{
  "train_examples": 48542,
  "translate": 0.12,
  "kernel_size": 3,
  "residual_init": "zero_last",
  "optimizer": "muon",
  "muon_scale": "match_rms_adamw",
  "grad_clip": 5.0,
  "epochs": 28.1,
  "lr_schedule": "cosine",
  "final_lr_fraction": 0,
  "weight_decay": 0.03
}
Rows from block 2, named by matrix and row number. Rows with one number belong to one channel. Each number is 50 + 10 x the weight over its row's rms, rounded and kept within 0 to 99. All counts start at 0. After the name is the row's rms in percent of the matrix's.
# convs0: first 3x3 conv, stride 2 (model.blocks.2.convs.0.weight, 112x64x3x3), inputs 0-15, a 3x3 kernel for each
# convs1: second 3x3 conv (model.blocks.2.convs.1.weight, 112x112x3x3, transposed), outputs 0-15, a 3x3 kernel for each
convs0.29 094:59 50 62 41 72 65 48 47 31 63 69 58 53 40 57 42 35 46 48 60 63 54 63 49 59 57 48 43 41 48 47 48 52 47 45 66 56 41 61 50 55 54 66 60 70 48 42 43 55 49 54 58 62 46 49 58 53 50 56 39 52 45 51 44 57 50 49 48 49 30 57 55 45 32 59 42 35 69 43 65 69 34 57 56 45 49 46 53 57 63 50 48 48 48 40 44 52 42 50 41 53 49 44 47 58 46 58 62 46 47 49 51 45 66 51 58 62 43 34 59 46 29 49 58 43 44 34 44 44 55 59 65 55 77 49 57 41 52 55 48 68 50 74 58
convs1.29 105:43 48 39 35 50 47 62 33 54 51 66 44 38 42 42 50 41 38 71 60 56 49 40 49 56 41 33 33 52 43 39 45 37 31 45 36 51 47 51 55 55 49 53 61 49 48 62 58 39 59 49 54 79 57 48 54 50 54 57 53 53 59 51 31 51 65 33 87 71 60 69 69 54 56 51 49 57 52 52 53 49 64 62 47 58 46 43 48 64 62 43 48 26 46 64 42 46 48 34 49 60 59 40 54 64 40 47 53 24 43 46 36 29 60 62 43 64 55 39 26 30 38 50 31 50 43 36 51 57 53 56 60 41 48 64 52 43 42 48 53 56 52 53 51
convs0.30 106:45 39 55 32 36 62 39 58 76 47 55 47 56 52 51 50 48 43 57 53 45 51 46 35 54 39 31 55 50 47 51 48 48 49 48 63 47 48 52 43 47 46 46 43 50 60 56 50 52 55 52 56 49 48 56 59 59 48 51 53 51 61 55 44 47 44 47 35 40 27 39 43 64 56 61 68 42 66 50 51 73 31 53 57 50 51 32 57 66 59 59 53 56 54 55 52 51 56 48 60 52 42 49 63 53 52 71 87 59 53 49 63 51 52 60 64 62 41 34 23 58 32 07 57 51 28 45 62 62 57 66 65 56 63 58 55 41 36 57 38 57 57 41 52
convs1.30 112:66 75 34 59 32 36 51 35 30 57 57 35 48 63 52 46 50 46 54 58 64 60 62 57 52 52 67 52 42 55 62 57 36 50 58 39 47 56 55 55 64 53 57 45 42 60 56 48 38 56 52 62 51 55 49 54 49 54 57 54 47 52 48 43 63 49 45 52 51 62 50 55 49 56 50 53 60 50 46 52 44 70 37 32 55 55 47 60 25 59 62 66 59 37 59 46 51 56 53 47 34 39 35 64 51 32 40 52 37 57 74 30 45 51 59 62 58 25 34 46 32 39 68 57 68 62 46 35 46 31 45 40 45 47 38 54 54 52 53 62 64 48 53 63
convs0.31 088:38 38 44 50 53 57 40 41 48 56 72 55 56 54 63 44 61 41 71 60 45 52 44 43 57 45 45 39 48 40 33 48 48 49 46 47 54 59 54 58 54 62 50 60 58 53 46 56 45 50 47 43 43 47 47 45 48 65 52 57 47 44 53 60 44 56 45 57 73 42 57 58 45 61 62 51 61 46 48 44 34 48 45 47 37 47 53 40 47 48 57 59 51 43 52 50 51 56 52 34 42 40 56 54 59 56 66 70 59 66 61 52 53 70 47 68 64 49 50 44 33 46 44 58 64 52 45 64 70 36 39 42 49 44 46 42 54 66 51 43 59 49 40 40
convs1.31 072:52 44 50 46 34 29 57 49 52 42 33 42 41 56 55 40 43 32 48 47 45 44 39 48 62 64 71 58 69 57 39 60 48 61 53 54 52 45 54 47 47 63 48 52 53 40 57 38 56 56 57 61 56 56 51 51 54 52 57 56 50 50 55 48 58 46 52 47 54 48 46 41 47 46 53 48 56 54 45 50 56 42 49 53 65 45 65 32 51 52 43 42 45 44 40 40 51 47 46 27 32 47 40 48 46 61 57 68 46 51 54 56 53 55 50 64 71 42 44 37 49 46 67 28 35 52 42 34 43 48 26 25 57 38 16 52 51 43 47 39 37 57 51 44
convs0.32 097:47 71 71 24 40 74 33 30 53 51 53 42 60 56 57 37 55 69 45 43 67 41 42 45 47 35 48 50 46 35 40 39 32 50 44 47 55 45 48 47 44 43 30 42 56 42 58 43 48 55 58 56 52 52 42 41 51 40 36 47 50 38 47 27 45 60 36 43 57 51 52 42 48 61 56 59 53 64 58 53 49 60 59 69 61 66 63 61 58 44 60 65 56 53 58 57 45 50 58 42 62 63 37 49 62 33 44 56 45 50 58 51 54 61 55 54 57 68 56 28 73 60 45 42 64 63 35 44 47 50 50 40 54 60 59 62 44 52 58 58 51 50 67 56
convs1.32 104:46 48 51 40 44 52 55 35 23 48 50 53 48 60 65 53 59 78 54 50 63 56 57 64 69 59 59 55 51 42 40 51 44 61 59 57 48 51 55 53 51 52 40 38 48 53 35 44 55 21 59 36 41 39 55 59 61 55 60 64 50 54 51 50 59 55 60 68 52 33 54 65 58 61 59 54 60 57 52 57 55 42 44 44 53 59 51 49 40 45 51 64 48 50 44 47 42 44 47 54 66 25 39 59 46 48 59 49 62 72 62 54 60 54 39 53 56 43 51 56 42 54 75 56 59 56 45 58 63 39 49 55 38 48 52 50 49 56 55 43 44 44 39 44
convs0.33 090:37 47 58 11 47 54 50 64 40 54 62 58 40 47 47 40 32 37 42 47 55 59 53 53 59 58 42 46 47 54 42 44 57 52 49 52 40 48 48 42 57 55 46 59 62 50 44 57 43 38 56 50 35 57 44 51 48 57 47 49 68 60 51 56 61 62 57 51 60 22 56 57 49 47 38 73 49 47 48 50 52 51 49 50 42 33 41 51 45 48 42 54 54 48 49 41 64 58 42 32 42 48 42 56 48 51 71 61 27 47 45 39 48 54 48 46 61 54 35 45 50 48 52 60 54 66 37 54 49 65 67 42 55 56 38 61 35 37 41 45 39 47 60 59
convs1.33 097:45 42 52 38 47 47 37 38 37 51 43 51 56 56 67 24 36 47 53 37 46 25 53 63 59 58 54 50 59 68 67 51 66 51 60 52 48 52 44 46 48 46 58 43 43 48 50 56 61 54 70 70 52 70 52 48 40 60 49 44 55 48 39 44 71 57 51 64 44 56 65 57 53 56 42 62 49 41 55 49 41 55 52 45 43 72 40 48 62 58 49 66 51 50 54 59 53 46 42 45 59 58 44 66 70 41 33 33 39 66 58 34 38 33 56 49 35 53 29 48 29 45 56 45 46 49 48 58 59 49 57 61 50 46 51 53 42 49 48 42 50 53 47 46
convs0.34 107:48 46 48 64 46 38 55 66 70 31 52 46 47 62 56 58 62 73 40 39 40 54 62 66 55 41 49 42 39 27 42 51 38 57 64 60 61 65 62 55 48 60 49 46 44 50 50 54 50 54 47 51 56 54 48 42 44 38 52 42 48 51 53 52 52 49 53 53 34 60 54 53 40 37 35 55 50 58 64 64 72 53 73 73 41 41 43 46 63 59 54 53 46 47 48 48 50 57 50 54 46 43 56 48 51 56 51 55 44 51 52 48 44 42 53 63 47 45 23 25 50 59 21 70 76 53 48 52 52 42 52 52 40 38 47 50 48 51 63 63 38 65 60 57
convs1.34 121:39 41 40 40 47 32 47 38 39 44 43 37 51 39 41 53 58 48 43 31 40 35 35 52 41 52 53 50 51 61 72 45 52 64 58 47 49 52 56 48 59 51 56 55 51 69 66 47 70 63 57 67 53 46 53 51 52 44 53 52 51 56 58 60 39 35 76 42 48 76 54 50 50 55 52 44 51 53 50 56 61 61 62 70 54 65 55 47 53 49 40 43 45 36 46 36 49 39 64 60 57 54 45 45 39 49 64 46 34 41 44 32 29 47 49 33 43 60 56 55 26 37 61 36 41 30 48 46 35 62 52 40 60 54 38 53 54 42 56 54 55 57 60 59
convs0.35 114:34 40 50 45 45 59 44 38 54 46 49 44 58 51 60 58 48 49 34 41 51 47 46 53 57 42 58 35 48 55 46 55 62 44 45 56 46 39 46 46 42 42 51 39 41 41 45 48 58 47 44 59 49 39 43 36 49 40 37 56 42 33 53 66 34 52 68 46 39 65 55 38 29 62 55 39 59 60 31 45 46 27 42 41 53 36 41 51 28 31 36 51 75 39 46 67 43 49 69 55 47 52 60 32 47 66 37 40 47 55 62 50 48 66 61 47 52 18 55 71 22 27 74 64 28 57 41 49 45 48 54 51 48 48 53 54 60 34 52 50 40 39 52 58
convs1.35 124:37 44 42 50 58 49 52 54 63 70 69 55 39 45 53 49 51 49 42 53 53 50 42 45 31 28 50 29 34 46 52 67 61 59 41 56 31 37 49 40 40 45 41 45 45 52 50 48 45 54 26 43 30 30 34 45 42 42 46 44 38 41 45 72 49 60 44 53 45 26 27 41 35 39 37 34 43 42 39 44 44 46 43 44 47 55 44 47 65 59 28 49 52 47 49 38 47 45 43 37 32 42 47 48 56 73 76 72 65 76 54 67 58 72 58 73 66 44 39 36 49 56 57 70 63 57 50 42 40 46 36 41 39 30 40 54 54 50 51 53 46 52 51 42
convs0.36 099:38 45 49 36 58 38 39 57 68 45 36 58 52 49 53 50 64 58 45 62 41 53 47 51 29 34 61 57 54 48 53 57 61 53 48 46 48 45 51 46 50 42 53 53 44 51 51 48 52 48 52 50 54 57 58 51 51 51 54 49 50 46 51 53 53 70 29 47 68 56 39 27 54 54 51 54 48 39 39 38 44 45 38 69 34 41 70 45 51 26 39 52 46 44 61 49 47 67 63 47 48 43 51 61 46 53 61 56 64 46 50 46 53 72 40 47 71 58 47 53 57 61 58 70 47 31 36 31 38 54 37 30 48 45 68 46 47 50 74 50 22 69 58 42
convs1.36 087:45 44 45 56 53 47 40 36 36 49 44 57 54 53 36 65 54 37 53 44 50 47 56 56 51 37 58 40 51 59 50 43 40 48 47 49 48 57 62 56 59 54 55 60 56 58 31 52 58 68 70 32 54 64 61 54 64 63 57 57 51 61 55 41 44 55 58 54 59 36 66 57 64 59 65 60 61 59 56 58 57 68 49 41 67 56 58 57 43 53 57 55 43 54 72 42 48 47 65 48 44 55 49 52 46 43 46 52 17 47 48 37 49 29 45 47 41 67 56 54 56 60 54 32 60 43 64 62 64 61 52 58 60 70 62 33 35 48 49 47 47 64 50 55
convs0.37 106:44 53 51 33 41 58 71 66 65 51 51 45 41 42 44 36 58 48 52 47 43 38 36 40 61 63 53 52 43 45 51 39 40 38 35 46 56 60 58 45 47 57 35 39 48 52 52 62 50 47 57 50 57 59 54 45 55 50 50 47 52 48 50 62 61 53 46 46 34 37 27 40 59 50 34 51 43 44 22 28 36 50 59 46 60 54 50 46 28 33 43 50 46 49 50 56 48 43 43 48 55 50 59 57 47 56 47 50 45 46 49 47 45 51 62 58 62 44 36 39 57 37 30 49 63 55 36 35 35 44 42 40 51 54 53 31 42 39 56 43 51 46 58 50
convs1.37 102:51 56 57 49 62 47 54 36 29 43 33 37 61 37 50 40 52 56 31 16 19 48 35 44 46 43 52 51 55 56 53 64 59 45 46 49 53 47 40 44 41 40 53 49 44 38 39 32 50 60 68 50 54 47 50 49 49 50 53 51 44 44 51 31 39 35 45 46 36 56 47 39 48 52 46 43 49 52 46 55 51 52 59 62 46 49 51 62 40 51 54 71 73 45 51 59 47 36 42 40 60 68 51 57 66 38 32 50 48 34 51 37 46 38 59 53 49 28 47 22 29 42 32 44 52 61 39 40 45 48 51 36 38 48 45 60 55 64 57 50 57 51 52 58
convs0.38 095:56 74 23 70 44 25 66 56 36 52 59 64 56 64 66 56 42 46 54 51 47 40 36 53 27 37 28 36 39 52 44 48 55 42 56 68 57 62 55 50 57 49 55 57 52 49 43 49 50 63 49 42 56 48 49 43 37 46 46 47 43 48 51 41 42 47 30 47 56 39 54 56 25 35 44 58 42 51 61 58 48 56 36 60 39 64 62 53 45 50 50 53 49 58 51 55 59 59 63 52 74 62 56 64 72 50 60 53 71 61 51 64 46 53 63 59 52 60 32 37 59 39 40 47 45 47 69 55 31 63 43 30 58 47 32 65 55 42 65 54 60 53 48 44
convs1.38 109:42 62 83 51 47 56 51 51 41 40 43 56 42 42 49 52 51 48 60 44 49 64 31 30 59 67 65 48 57 54 45 47 50 36 60 59 35 31 42 41 39 47 41 36 34 55 58 51 52 43 43 50 62 47 39 29 28 44 36 40 47 40 39 40 52 59 41 40 58 39 40 40 41 32 32 43 38 44 45 37 42 47 46 56 46 67 45 51 42 43 35 33 52 56 55 54 36 32 37 45 42 58 42 56 64 48 40 66 36 54 60 51 40 66 43 47 54 37 42 60 42 34 34 47 49 44 48 47 54 62 36 51 60 48 51 51 46 44 51 56 48 54 59 57
convs0.39 117:92 75 11 81 71 32 39 34 37 49 27 53 68 38 51 56 40 44 61 59 47 55 45 41 51 40 46 52 47 54 54 53 50 51 51 45 46 43 51 57 51 37 58 50 50 43 60 57 47 56 62 46 54 59 52 48 36 48 50 51 51 45 49 20 63 53 26 40 48 47 49 49 48 41 55 49 36 51 51 60 65 38 47 60 47 49 56 42 47 41 56 43 43 56 53 51 48 48 64 43 55 42 50 54 45 49 39 53 58 55 50 46 50 54 42 47 53 41 35 46 46 41 53 59 52 50 63 44 43 66 49 36 46 55 50 40 42 69 53 54 51 47 49 43
convs1.39 105:36 59 43 50 40 47 61 62 62 49 49 45 60 52 61 58 53 42 54 46 35 53 39 30 38 39 27 62 39 47 44 38 34 53 45 46 46 50 47 43 45 50 45 55 46 57 47 50 52 48 38 43 41 57 43 52 53 47 52 48 51 54 53 53 58 57 61 51 50 48 57 44 46 53 53 47 54 49 53 56 58 54 64 60 63 54 54 38 45 44 37 62 61 46 69 41 57 56 52 51 61 54 72 26 51 75 44 55 45 74 56 60 80 60 64 49 53 41 45 53 55 42 41 50 62 16 49 60 54 37 31 62 51 42 35 53 55 59 63 60 59 51 58 59
convs0.40 096:54 67 65 48 64 57 42 41 31 57 54 57 53 41 43 58 52 41 48 50 34 53 48 34 35 46 36 42 45 40 56 54 41 60 52 49 48 49 51 48 51 53 55 54 58 43 46 53 38 56 51 38 55 52 54 54 39 57 49 44 36 47 41 50 60 50 53 40 49 44 56 48 33 63 55 34 40 31 45 57 55 50 48 57 51 38 34 66 43 47 50 49 61 49 57 61 51 56 61 39 55 52 35 43 37 33 36 45 34 43 64 48 51 64 56 52 63 62 41 23 67 58 27 55 56 57 51 49 37 58 53 54 47 50 53 52 47 37 53 61 52 64 54 52
convs1.40 101:50 39 64 36 43 48 52 36 46 59 68 47 53 51 46 37 63 54 47 55 45 60 55 54 60 48 41 72 72 65 55 68 72 49 60 61 56 51 57 50 47 49 53 51 51 61 43 48 57 52 49 39 24 41 50 55 50 53 55 56 60 60 54 38 54 61 56 61 67 48 62 56 52 53 51 49 54 54 54 56 52 62 41 43 56 72 62 44 62 55 56 55 62 44 37 53 49 48 47 33 40 39 34 63 33 38 73 54 52 33 46 41 36 58 56 61 54 49 36 54 45 30 52 74 75 62 61 51 47 53 43 53 45 41 59 53 53 47 55 48 49 49 50 41
convs0.41 095:42 48 51 40 45 58 45 37 40 61 33 36 56 42 41 62 41 43 52 56 51 60 49 49 50 41 53 62 50 61 54 51 58 54 48 52 47 46 41 51 43 44 45 59 51 44 44 47 43 38 54 44 45 62 55 48 58 45 50 40 42 44 41 44 36 53 46 43 42 39 31 38 54 44 41 53 53 55 56 70 72 60 56 36 65 48 43 65 60 48 43 54 51 53 56 53 50 55 55 62 64 71 62 64 77 49 53 73 31 37 64 34 39 57 40 39 64 48 41 69 46 44 51 43 43 45 67 58 59 50 61 53 48 56 57 53 49 69 35 42 77 38 51 73
convs1.41 093:64 64 53 43 35 69 45 54 58 48 48 56 54 57 48 35 32 51 63 59 63 51 64 61 53 58 48 59 41 54 51 48 25 42 47 33 46 43 49 50 51 43 59 44 51 46 50 54 45 61 53 49 61 48 54 44 44 53 47 44 56 49 54 57 46 67 46 51 55 49 46 33 49 47 50 49 41 52 46 44 56 46 69 60 50 64 67 48 52 50 56 58 37 45 65 42 66 73 61 49 31 51 47 41 59 41 36 85 58 54 60 35 36 47 57 56 50 41 61 42 38 38 60 51 52 61 56 52 51 56 48 38 52 42 37 55 47 41 49 53 35 53 54 41
convs0.42 101:52 50 41 46 40 44 59 39 30 41 59 63 50 55 56 52 58 48 42 30 59 39 37 37 52 55 40 45 53 41 42 51 46 43 55 46 60 59 44 69 60 62 57 59 57 44 48 50 44 51 56 50 47 53 38 50 40 41 50 40 46 51 48 52 58 45 55 44 53 47 51 49 45 46 21 49 54 39 45 58 45 37 46 50 61 50 40 50 58 40 52 61 47 51 64 59 42 54 53 54 55 55 56 61 61 62 64 69 58 60 60 47 50 53 42 50 54 52 67 74 35 44 69 52 48 38 47 49 47 53 54 47 46 66 65 53 58 75 54 55 76 47 52 73
convs1.42 111:36 53 67 48 45 67 38 53 54 50 61 63 40 47 55 40 66 71 45 69 58 49 62 45 44 53 49 54 66 50 64 93 57 57 73 38 52 62 54 58 54 52 54 58 53 41 46 47 47 40 58 46 51 47 51 57 53 54 51 54 52 52 53 52 59 47 54 58 50 52 55 63 53 58 57 58 55 53 56 54 58 49 60 46 54 65 51 50 77 54 55 52 33 52 54 56 56 25 49 37 51 60 32 74 75 48 46 68 54 52 47 45 43 58 53 63 62 25 53 52 50 36 54 69 41 37 57 63 52 67 64 62 65 62 59 60 55 64 55 48 46 58 52 51
convs0.43 102:24 55 57 50 70 54 58 57 49 47 37 43 51 58 51 55 55 46 45 44 45 41 61 53 63 70 65 46 40 48 38 48 61 49 49 50 48 44 43 53 55 53 56 51 54 45 38 47 44 43 60 53 60 63 43 41 49 39 43 44 42 44 49 48 31 50 42 40 38 46 49 47 40 49 63 37 58 70 52 50 45 71 83 57 72 50 62 68 54 28 44 50 56 49 50 62 54 56 54 37 41 42 51 63 49 58 62 43 34 49 50 39 50 49 56 55 54 49 29 37 56 39 49 58 44 75 41 59 52 59 63 54 48 62 55 40 49 37 41 56 58 53 65 48
convs1.43 115:69 57 56 38 54 35 33 41 47 52 53 48 80 51 54 50 56 50 51 64 52 40 46 48 44 38 45 39 38 53 47 65 54 56 55 53 55 57 55 53 57 56 48 48 51 57 45 60 45 40 66 54 72 55 51 55 52 51 55 57 45 55 49 27 35 47 36 42 45 40 50 37 51 57 51 58 56 57 48 53 51 46 66 49 35 59 48 43 51 49 47 43 50 49 53 43 49 34 41 56 44 55 65 67 58 63 68 55 38 37 59 43 43 57 63 61 45 69 39 25 49 41 48 26 65 64 54 44 49 43 53 41 52 53 43 43 46 40 38 46 47 37 44 44
convs0.44 095:65 72 56 31 47 51 44 28 31 63 55 55 63 58 65 51 49 43 40 43 49 33 36 28 64 63 52 57 56 56 58 59 56 64 55 50 50 41 49 52 58 46 53 50 60 44 49 46 47 57 60 63 58 60 51 39 50 37 48 39 45 48 36 14 35 39 54 60 44 59 43 58 46 44 53 57 54 58 55 53 58 57 60 57 60 66 64 54 43 71 48 52 52 53 55 54 39 45 54 48 46 50 42 29 42 52 43 41 51 45 57 42 45 44 49 49 57 44 48 50 59 60 55 62 46 58 47 45 43 47 53 55 45 54 55 51 61 54 34 47 57 52 37 55
convs1.44 102:41 48 46 49 47 37 70 59 47 62 47 49 36 39 29 45 45 56 44 52 54 38 47 58 47 51 33 55 36 48 65 54 57 64 47 43 54 53 55 56 57 49 57 60 51 55 56 60 60 40 51 56 66 51 45 53 50 48 52 50 49 53 50 47 51 41 66 55 34 63 60 59 49 53 49 51 60 51 49 61 55 58 72 61 52 62 57 60 57 50 55 52 58 43 36 47 45 36 38 46 70 56 53 45 45 35 47 49 46 46 65 34 50 56 48 45 53 34 45 58 64 53 47 57 36 23 59 58 53 48 54 59 49 51 50 48 56 59 51 49 51 32 43 40
convs0.45 097:37 58 46 58 69 63 59 50 61 50 45 45 44 48 46 55 55 45 34 39 20 52 55 40 26 47 50 48 45 32 41 46 33 44 55 45 64 60 56 54 61 55 56 49 61 41 52 61 52 62 62 54 61 56 35 41 45 40 41 46 44 49 54 61 54 48 56 67 47 67 75 44 60 49 43 61 52 50 64 49 48 55 49 46 62 56 62 52 63 67 63 52 42 65 57 59 62 56 55 43 41 30 35 51 43 34 50 57 54 51 45 58 52 46 55 57 47 45 39 67 54 68 55 52 72 58 34 34 29 34 50 50 37 44 46 48 51 50 46 47 49 43 51 48
convs1.45 085:49 50 55 62 45 51 62 53 47 36 40 55 66 71 61 61 63 45 43 61 43 39 60 43 34 50 70 46 67 60 65 49 66 44 41 57 49 46 53 43 45 54 50 48 47 60 47 35 74 49 34 64 44 44 55 56 57 45 46 52 47 50 49 52 41 41 58 39 49 49 36 35 54 56 55 53 51 51 47 49 54 35 34 53 40 48 55 55 64 45 65 63 67 28 25 50 41 25 46 44 45 52 46 48 46 34 52 57 63 39 32 72 48 50 57 51 37 63 57 56 47 60 62 51 36 42 24 35 31 40 37 40 39 39 41 43 43 44 49 52 44 39 39 35
convs0.46 101:42 28 48 52 45 58 60 56 81 61 57 43 40 31 39 37 29 32 48 39 47 51 57 42 51 33 36 54 61 61 55 49 58 53 61 54 55 50 49 49 45 53 55 49 50 57 50 59 47 54 57 55 52 48 41 53 51 50 47 39 46 43 46 55 53 53 36 34 54 61 34 55 54 57 58 51 61 58 55 58 56 73 65 61 39 48 48 32 34 25 42 46 51 52 54 60 54 55 51 40 27 29 39 41 53 51 52 57 39 51 49 44 61 60 41 47 55 31 40 50 34 38 55 65 76 55 44 52 34 53 51 42 41 41 37 71 53 35 61 59 45 46 45 38
convs1.46 110:69 63 38 50 55 46 41 43 36 58 62 50 51 46 51 58 58 48 58 65 61 67 57 39 53 56 50 58 44 52 43 37 53 55 59 84 54 53 55 54 57 54 51 57 44 53 49 63 59 41 52 51 40 44 57 55 59 53 58 55 59 63 55 47 49 59 70 58 58 72 45 46 59 58 54 54 57 54 54 61 51 58 53 69 53 56 73 51 54 64 76 68 70 52 44 60 60 58 52 67 66 42 57 58 37 39 43 41 33 46 54 48 53 60 54 51 61 64 53 49 55 59 71 61 58 45 60 62 63 42 60 64 61 75 55 49 55 55 53 56 50 50 56 54
convs0.47 097:39 57 45 45 49 36 47 42 40 35 50 53 41 47 56 49 60 62 54 51 37 47 45 37 35 36 39 59 49 53 63 58 59 55 45 46 46 42 40 51 51 54 55 53 43 48 43 50 42 45 57 52 41 52 54 43 43 40 46 40 40 42 38 46 50 37 55 44 56 41 36 29 49 36 35 60 46 53 76 56 50 59 61 51 49 76 66 42 60 79 42 45 49 61 53 56 63 70 64 42 60 45 50 58 67 52 62 59 47 55 61 59 45 51 62 64 59 67 72 51 38 52 44 47 38 41 59 45 44 63 54 54 55 41 55 41 61 58 43 65 67 60 58 68
convs1.47 095:55 51 59 68 48 50 57 67 73 42 58 61 58 55 64 57 63 58 48 56 62 51 55 36 51 58 45 61 55 41 48 42 37 49 57 43 43 50 48 53 45 54 46 53 62 56 40 51 40 43 57 42 54 37 42 44 47 48 45 53 48 50 48 46 46 61 39 40 49 49 65 49 40 45 50 49 50 55 49 54 54 28 65 56 45 61 55 51 61 47 52 66 44 50 44 39 61 51 52 50 41 59 36 34 69 54 47 74 47 64 44 31 55 55 44 58 70 50 58 55 60 56 45 71 71 60 59 72 57 56 65 57 70 61 54 65 53 60 62 59 53 58 57 53
convs0.48 092:70 55 47 35 41 55 29 47 57 56 56 39 48 58 50 46 40 45 31 45 41 52 45 49 60 51 45 58 50 59 37 43 55 38 53 48 62 43 43 57 57 51 48 47 40 47 47 46 51 46 37 52 61 58 54 51 47 48 56 45 35 52 45 43 47 47 47 50 46 35 52 46 59 51 62 61 77 68 43 47 45 52 51 48 68 74 68 62 56 56 48 58 58 63 59 61 59 70 69 58 53 48 57 52 53 62 50 43 51 44 44 48 49 54 52 61 57 50 45 51 69 56 47 52 55 47 38 46 44 37 41 42 45 54 37 58 53 52 51 45 60 52 43 48
convs1.48 085:42 49 51 47 42 55 47 53 53 47 47 45 57 52 67 50 52 56 48 62 43 50 62 49 40 63 61 56 50 59 65 60 47 63 54 36 42 43 47 47 39 38 39 49 53 62 43 49 63 40 53 68 53 56 59 59 62 49 53 55 44 48 51 65 56 40 59 61 54 58 46 38 50 56 55 43 52 48 39 42 49 47 46 50 39 50 41 40 67 63 51 52 46 17 42 29 40 32 33 44 58 37 37 49 37 53 55 59 53 38 48 62 51 40 52 45 53 36 51 70 46 33 35 72 56 27 42 46 44 44 46 59 59 51 47 52 51 52 56 55 48 40 44 40
convs0.49 089:44 45 24 41 47 48 57 58 60 49 58 54 51 59 59 46 56 59 57 54 49 54 43 38 49 48 51 52 52 56 44 45 47 36 48 48 58 49 36 55 62 49 61 55 60 46 42 43 42 49 46 54 61 47 60 63 59 61 54 57 51 52 54 55 37 31 72 41 47 55 62 49 35 47 54 29 54 47 54 61 53 58 54 59 44 56 46 24 39 64 54 52 45 49 53 52 44 51 47 63 64 58 55 57 53 66 44 55 59 62 49 43 51 47 55 56 62 60 59 52 62 62 57 60 63 41 53 35 40 39 50 34 56 41 62 60 56 47 62 53 46 35 28 45
convs1.49 080:44 66 55 52 75 63 49 60 59 43 53 45 39 38 55 50 45 52 51 52 45 66 48 49 60 61 67 58 66 50 47 34 37 27 34 52 59 50 53 54 52 54 56 54 54 47 47 44 55 40 46 43 54 54 59 56 54 55 61 57 55 58 51 73 45 48 56 59 45 40 24 36 63 59 53 59 63 55 53 55 48 60 54 44 49 47 63 46 27 46 68 48 46 51 40 49 35 33 60 51 52 39 42 52 48 58 60 46 60 52 60 71 52 70 53 47 68 50 43 53 52 32 59 64 51 59 49 55 49 50 46 55 53 52 49 45 46 50 48 50 42 43 45 49
convs0.50 096:64 65 50 47 47 29 47 44 26 50 47 38 68 52 57 79 56 55 46 43 59 44 52 58 59 73 61 39 46 58 43 54 49 50 46 50 49 50 43 45 44 47 40 48 41 45 41 53 54 48 53 47 46 58 59 52 60 50 51 50 53 59 57 41 40 33 52 59 37 62 69 50 40 59 48 62 55 54 73 66 42 51 49 49 55 60 51 66 58 57 46 52 60 45 48 50 41 49 49 50 52 47 52 63 41 52 53 41 53 45 44 37 45 36 43 50 51 35 38 36 50 58 58 36 43 45 55 38 39 46 45 51 53 43 59 36 38 38 42 61 49 38 52 47
convs1.50 094:55 63 69 62 45 54 81 60 70 43 38 53 58 59 65 56 51 56 55 64 59 59 42 48 54 52 67 52 45 43 55 33 42 43 30 42 41 42 40 38 41 46 39 49 53 33 34 65 49 55 60 54 39 65 38 33 40 41 46 39 43 47 48 40 43 57 57 66 66 51 48 62 43 36 39 37 50 48 45 47 53 64 49 62 50 25 63 30 45 51 43 51 46 65 46 29 36 45 51 53 49 55 47 44 49 44 47 62 56 51 62 49 33 34 37 22 30 39 50 40 51 41 28 25 34 30 39 61 45 62 52 44 53 67 63 56 52 46 50 53 57 44 47 50
convs0.51 094:49 67 52 53 51 44 41 50 45 67 58 53 47 63 56 42 41 28 50 64 52 32 52 46 43 58 45 46 57 56 43 50 46 54 53 55 65 57 61 58 57 64 59 61 55 41 44 44 43 49 43 65 68 67 58 53 59 49 44 45 56 66 43 50 38 55 60 65 39 44 53 61 38 45 54 44 49 42 60 75 51 34 45 40 59 54 41 61 58 58 53 42 50 58 56 51 61 61 56 45 31 53 40 43 54 47 51 57 50 49 76 41 44 59 45 51 43 61 69 37 38 38 49 53 59 31 42 52 58 42 38 68 59 35 49 51 73 64 38 71 74 29 51 56
convs1.51 092:50 51 67 60 39 43 66 56 46 46 62 55 61 46 39 60 67 60 36 47 57 43 44 43 36 32 45 55 47 64 52 61 43 34 48 30 50 46 47 45 42 45 50 50 41 58 54 62 46 81 55 60 57 41 55 49 43 48 46 39 52 48 39 51 44 35 60 76 56 56 70 71 51 50 44 50 42 37 53 46 39 44 47 50 39 49 34 39 51 42 37 22 15 43 32 52 21 32 39 46 63 64 51 32 65 46 64 59 36 38 37 38 35 40 48 50 53 43 32 37 56 57 36 54 44 47 46 56 41 47 39 58 55 52 53 39 42 39 36 47 49 37 47 47
convs0.52 108:49 48 52 49 48 52 49 68 43 46 37 48 66 45 51 45 46 68 52 44 59 38 55 56 52 58 38 51 41 47 54 47 56 50 57 55 62 49 51 49 45 53 43 57 56 48 51 53 45 55 53 38 63 52 60 48 50 50 45 44 48 56 42 41 62 36 52 34 54 36 41 58 50 30 39 33 59 62 61 78 63 31 45 33 59 43 50 36 40 58 49 60 51 53 53 58 57 46 49 41 52 45 41 52 43 47 63 59 39 49 69 54 49 57 46 43 53 53 57 62 47 48 55 46 65 64 53 53 44 65 40 43 44 41 46 59 51 42 62 37 51 37 53 58
convs1.52 093:70 70 53 54 50 47 51 50 42 56 60 51 63 45 45 70 56 44 42 51 59 35 38 39 37 41 33 36 44 43 53 75 65 56 58 60 57 50 58 47 55 56 46 57 58 57 41 49 43 31 41 55 67 42 49 42 48 49 41 39 46 48 46 49 31 41 51 48 40 59 46 41 52 48 53 50 42 42 48 47 45 40 60 54 43 58 52 48 42 36 46 38 33 44 51 40 53 46 39 47 54 54 55 44 59 41 58 61 43 45 47 42 27 62 68 48 36 60 53 40 51 59 47 48 68 72 43 48 45 50 50 54 57 53 62 58 56 46 54 58 54 46 56 59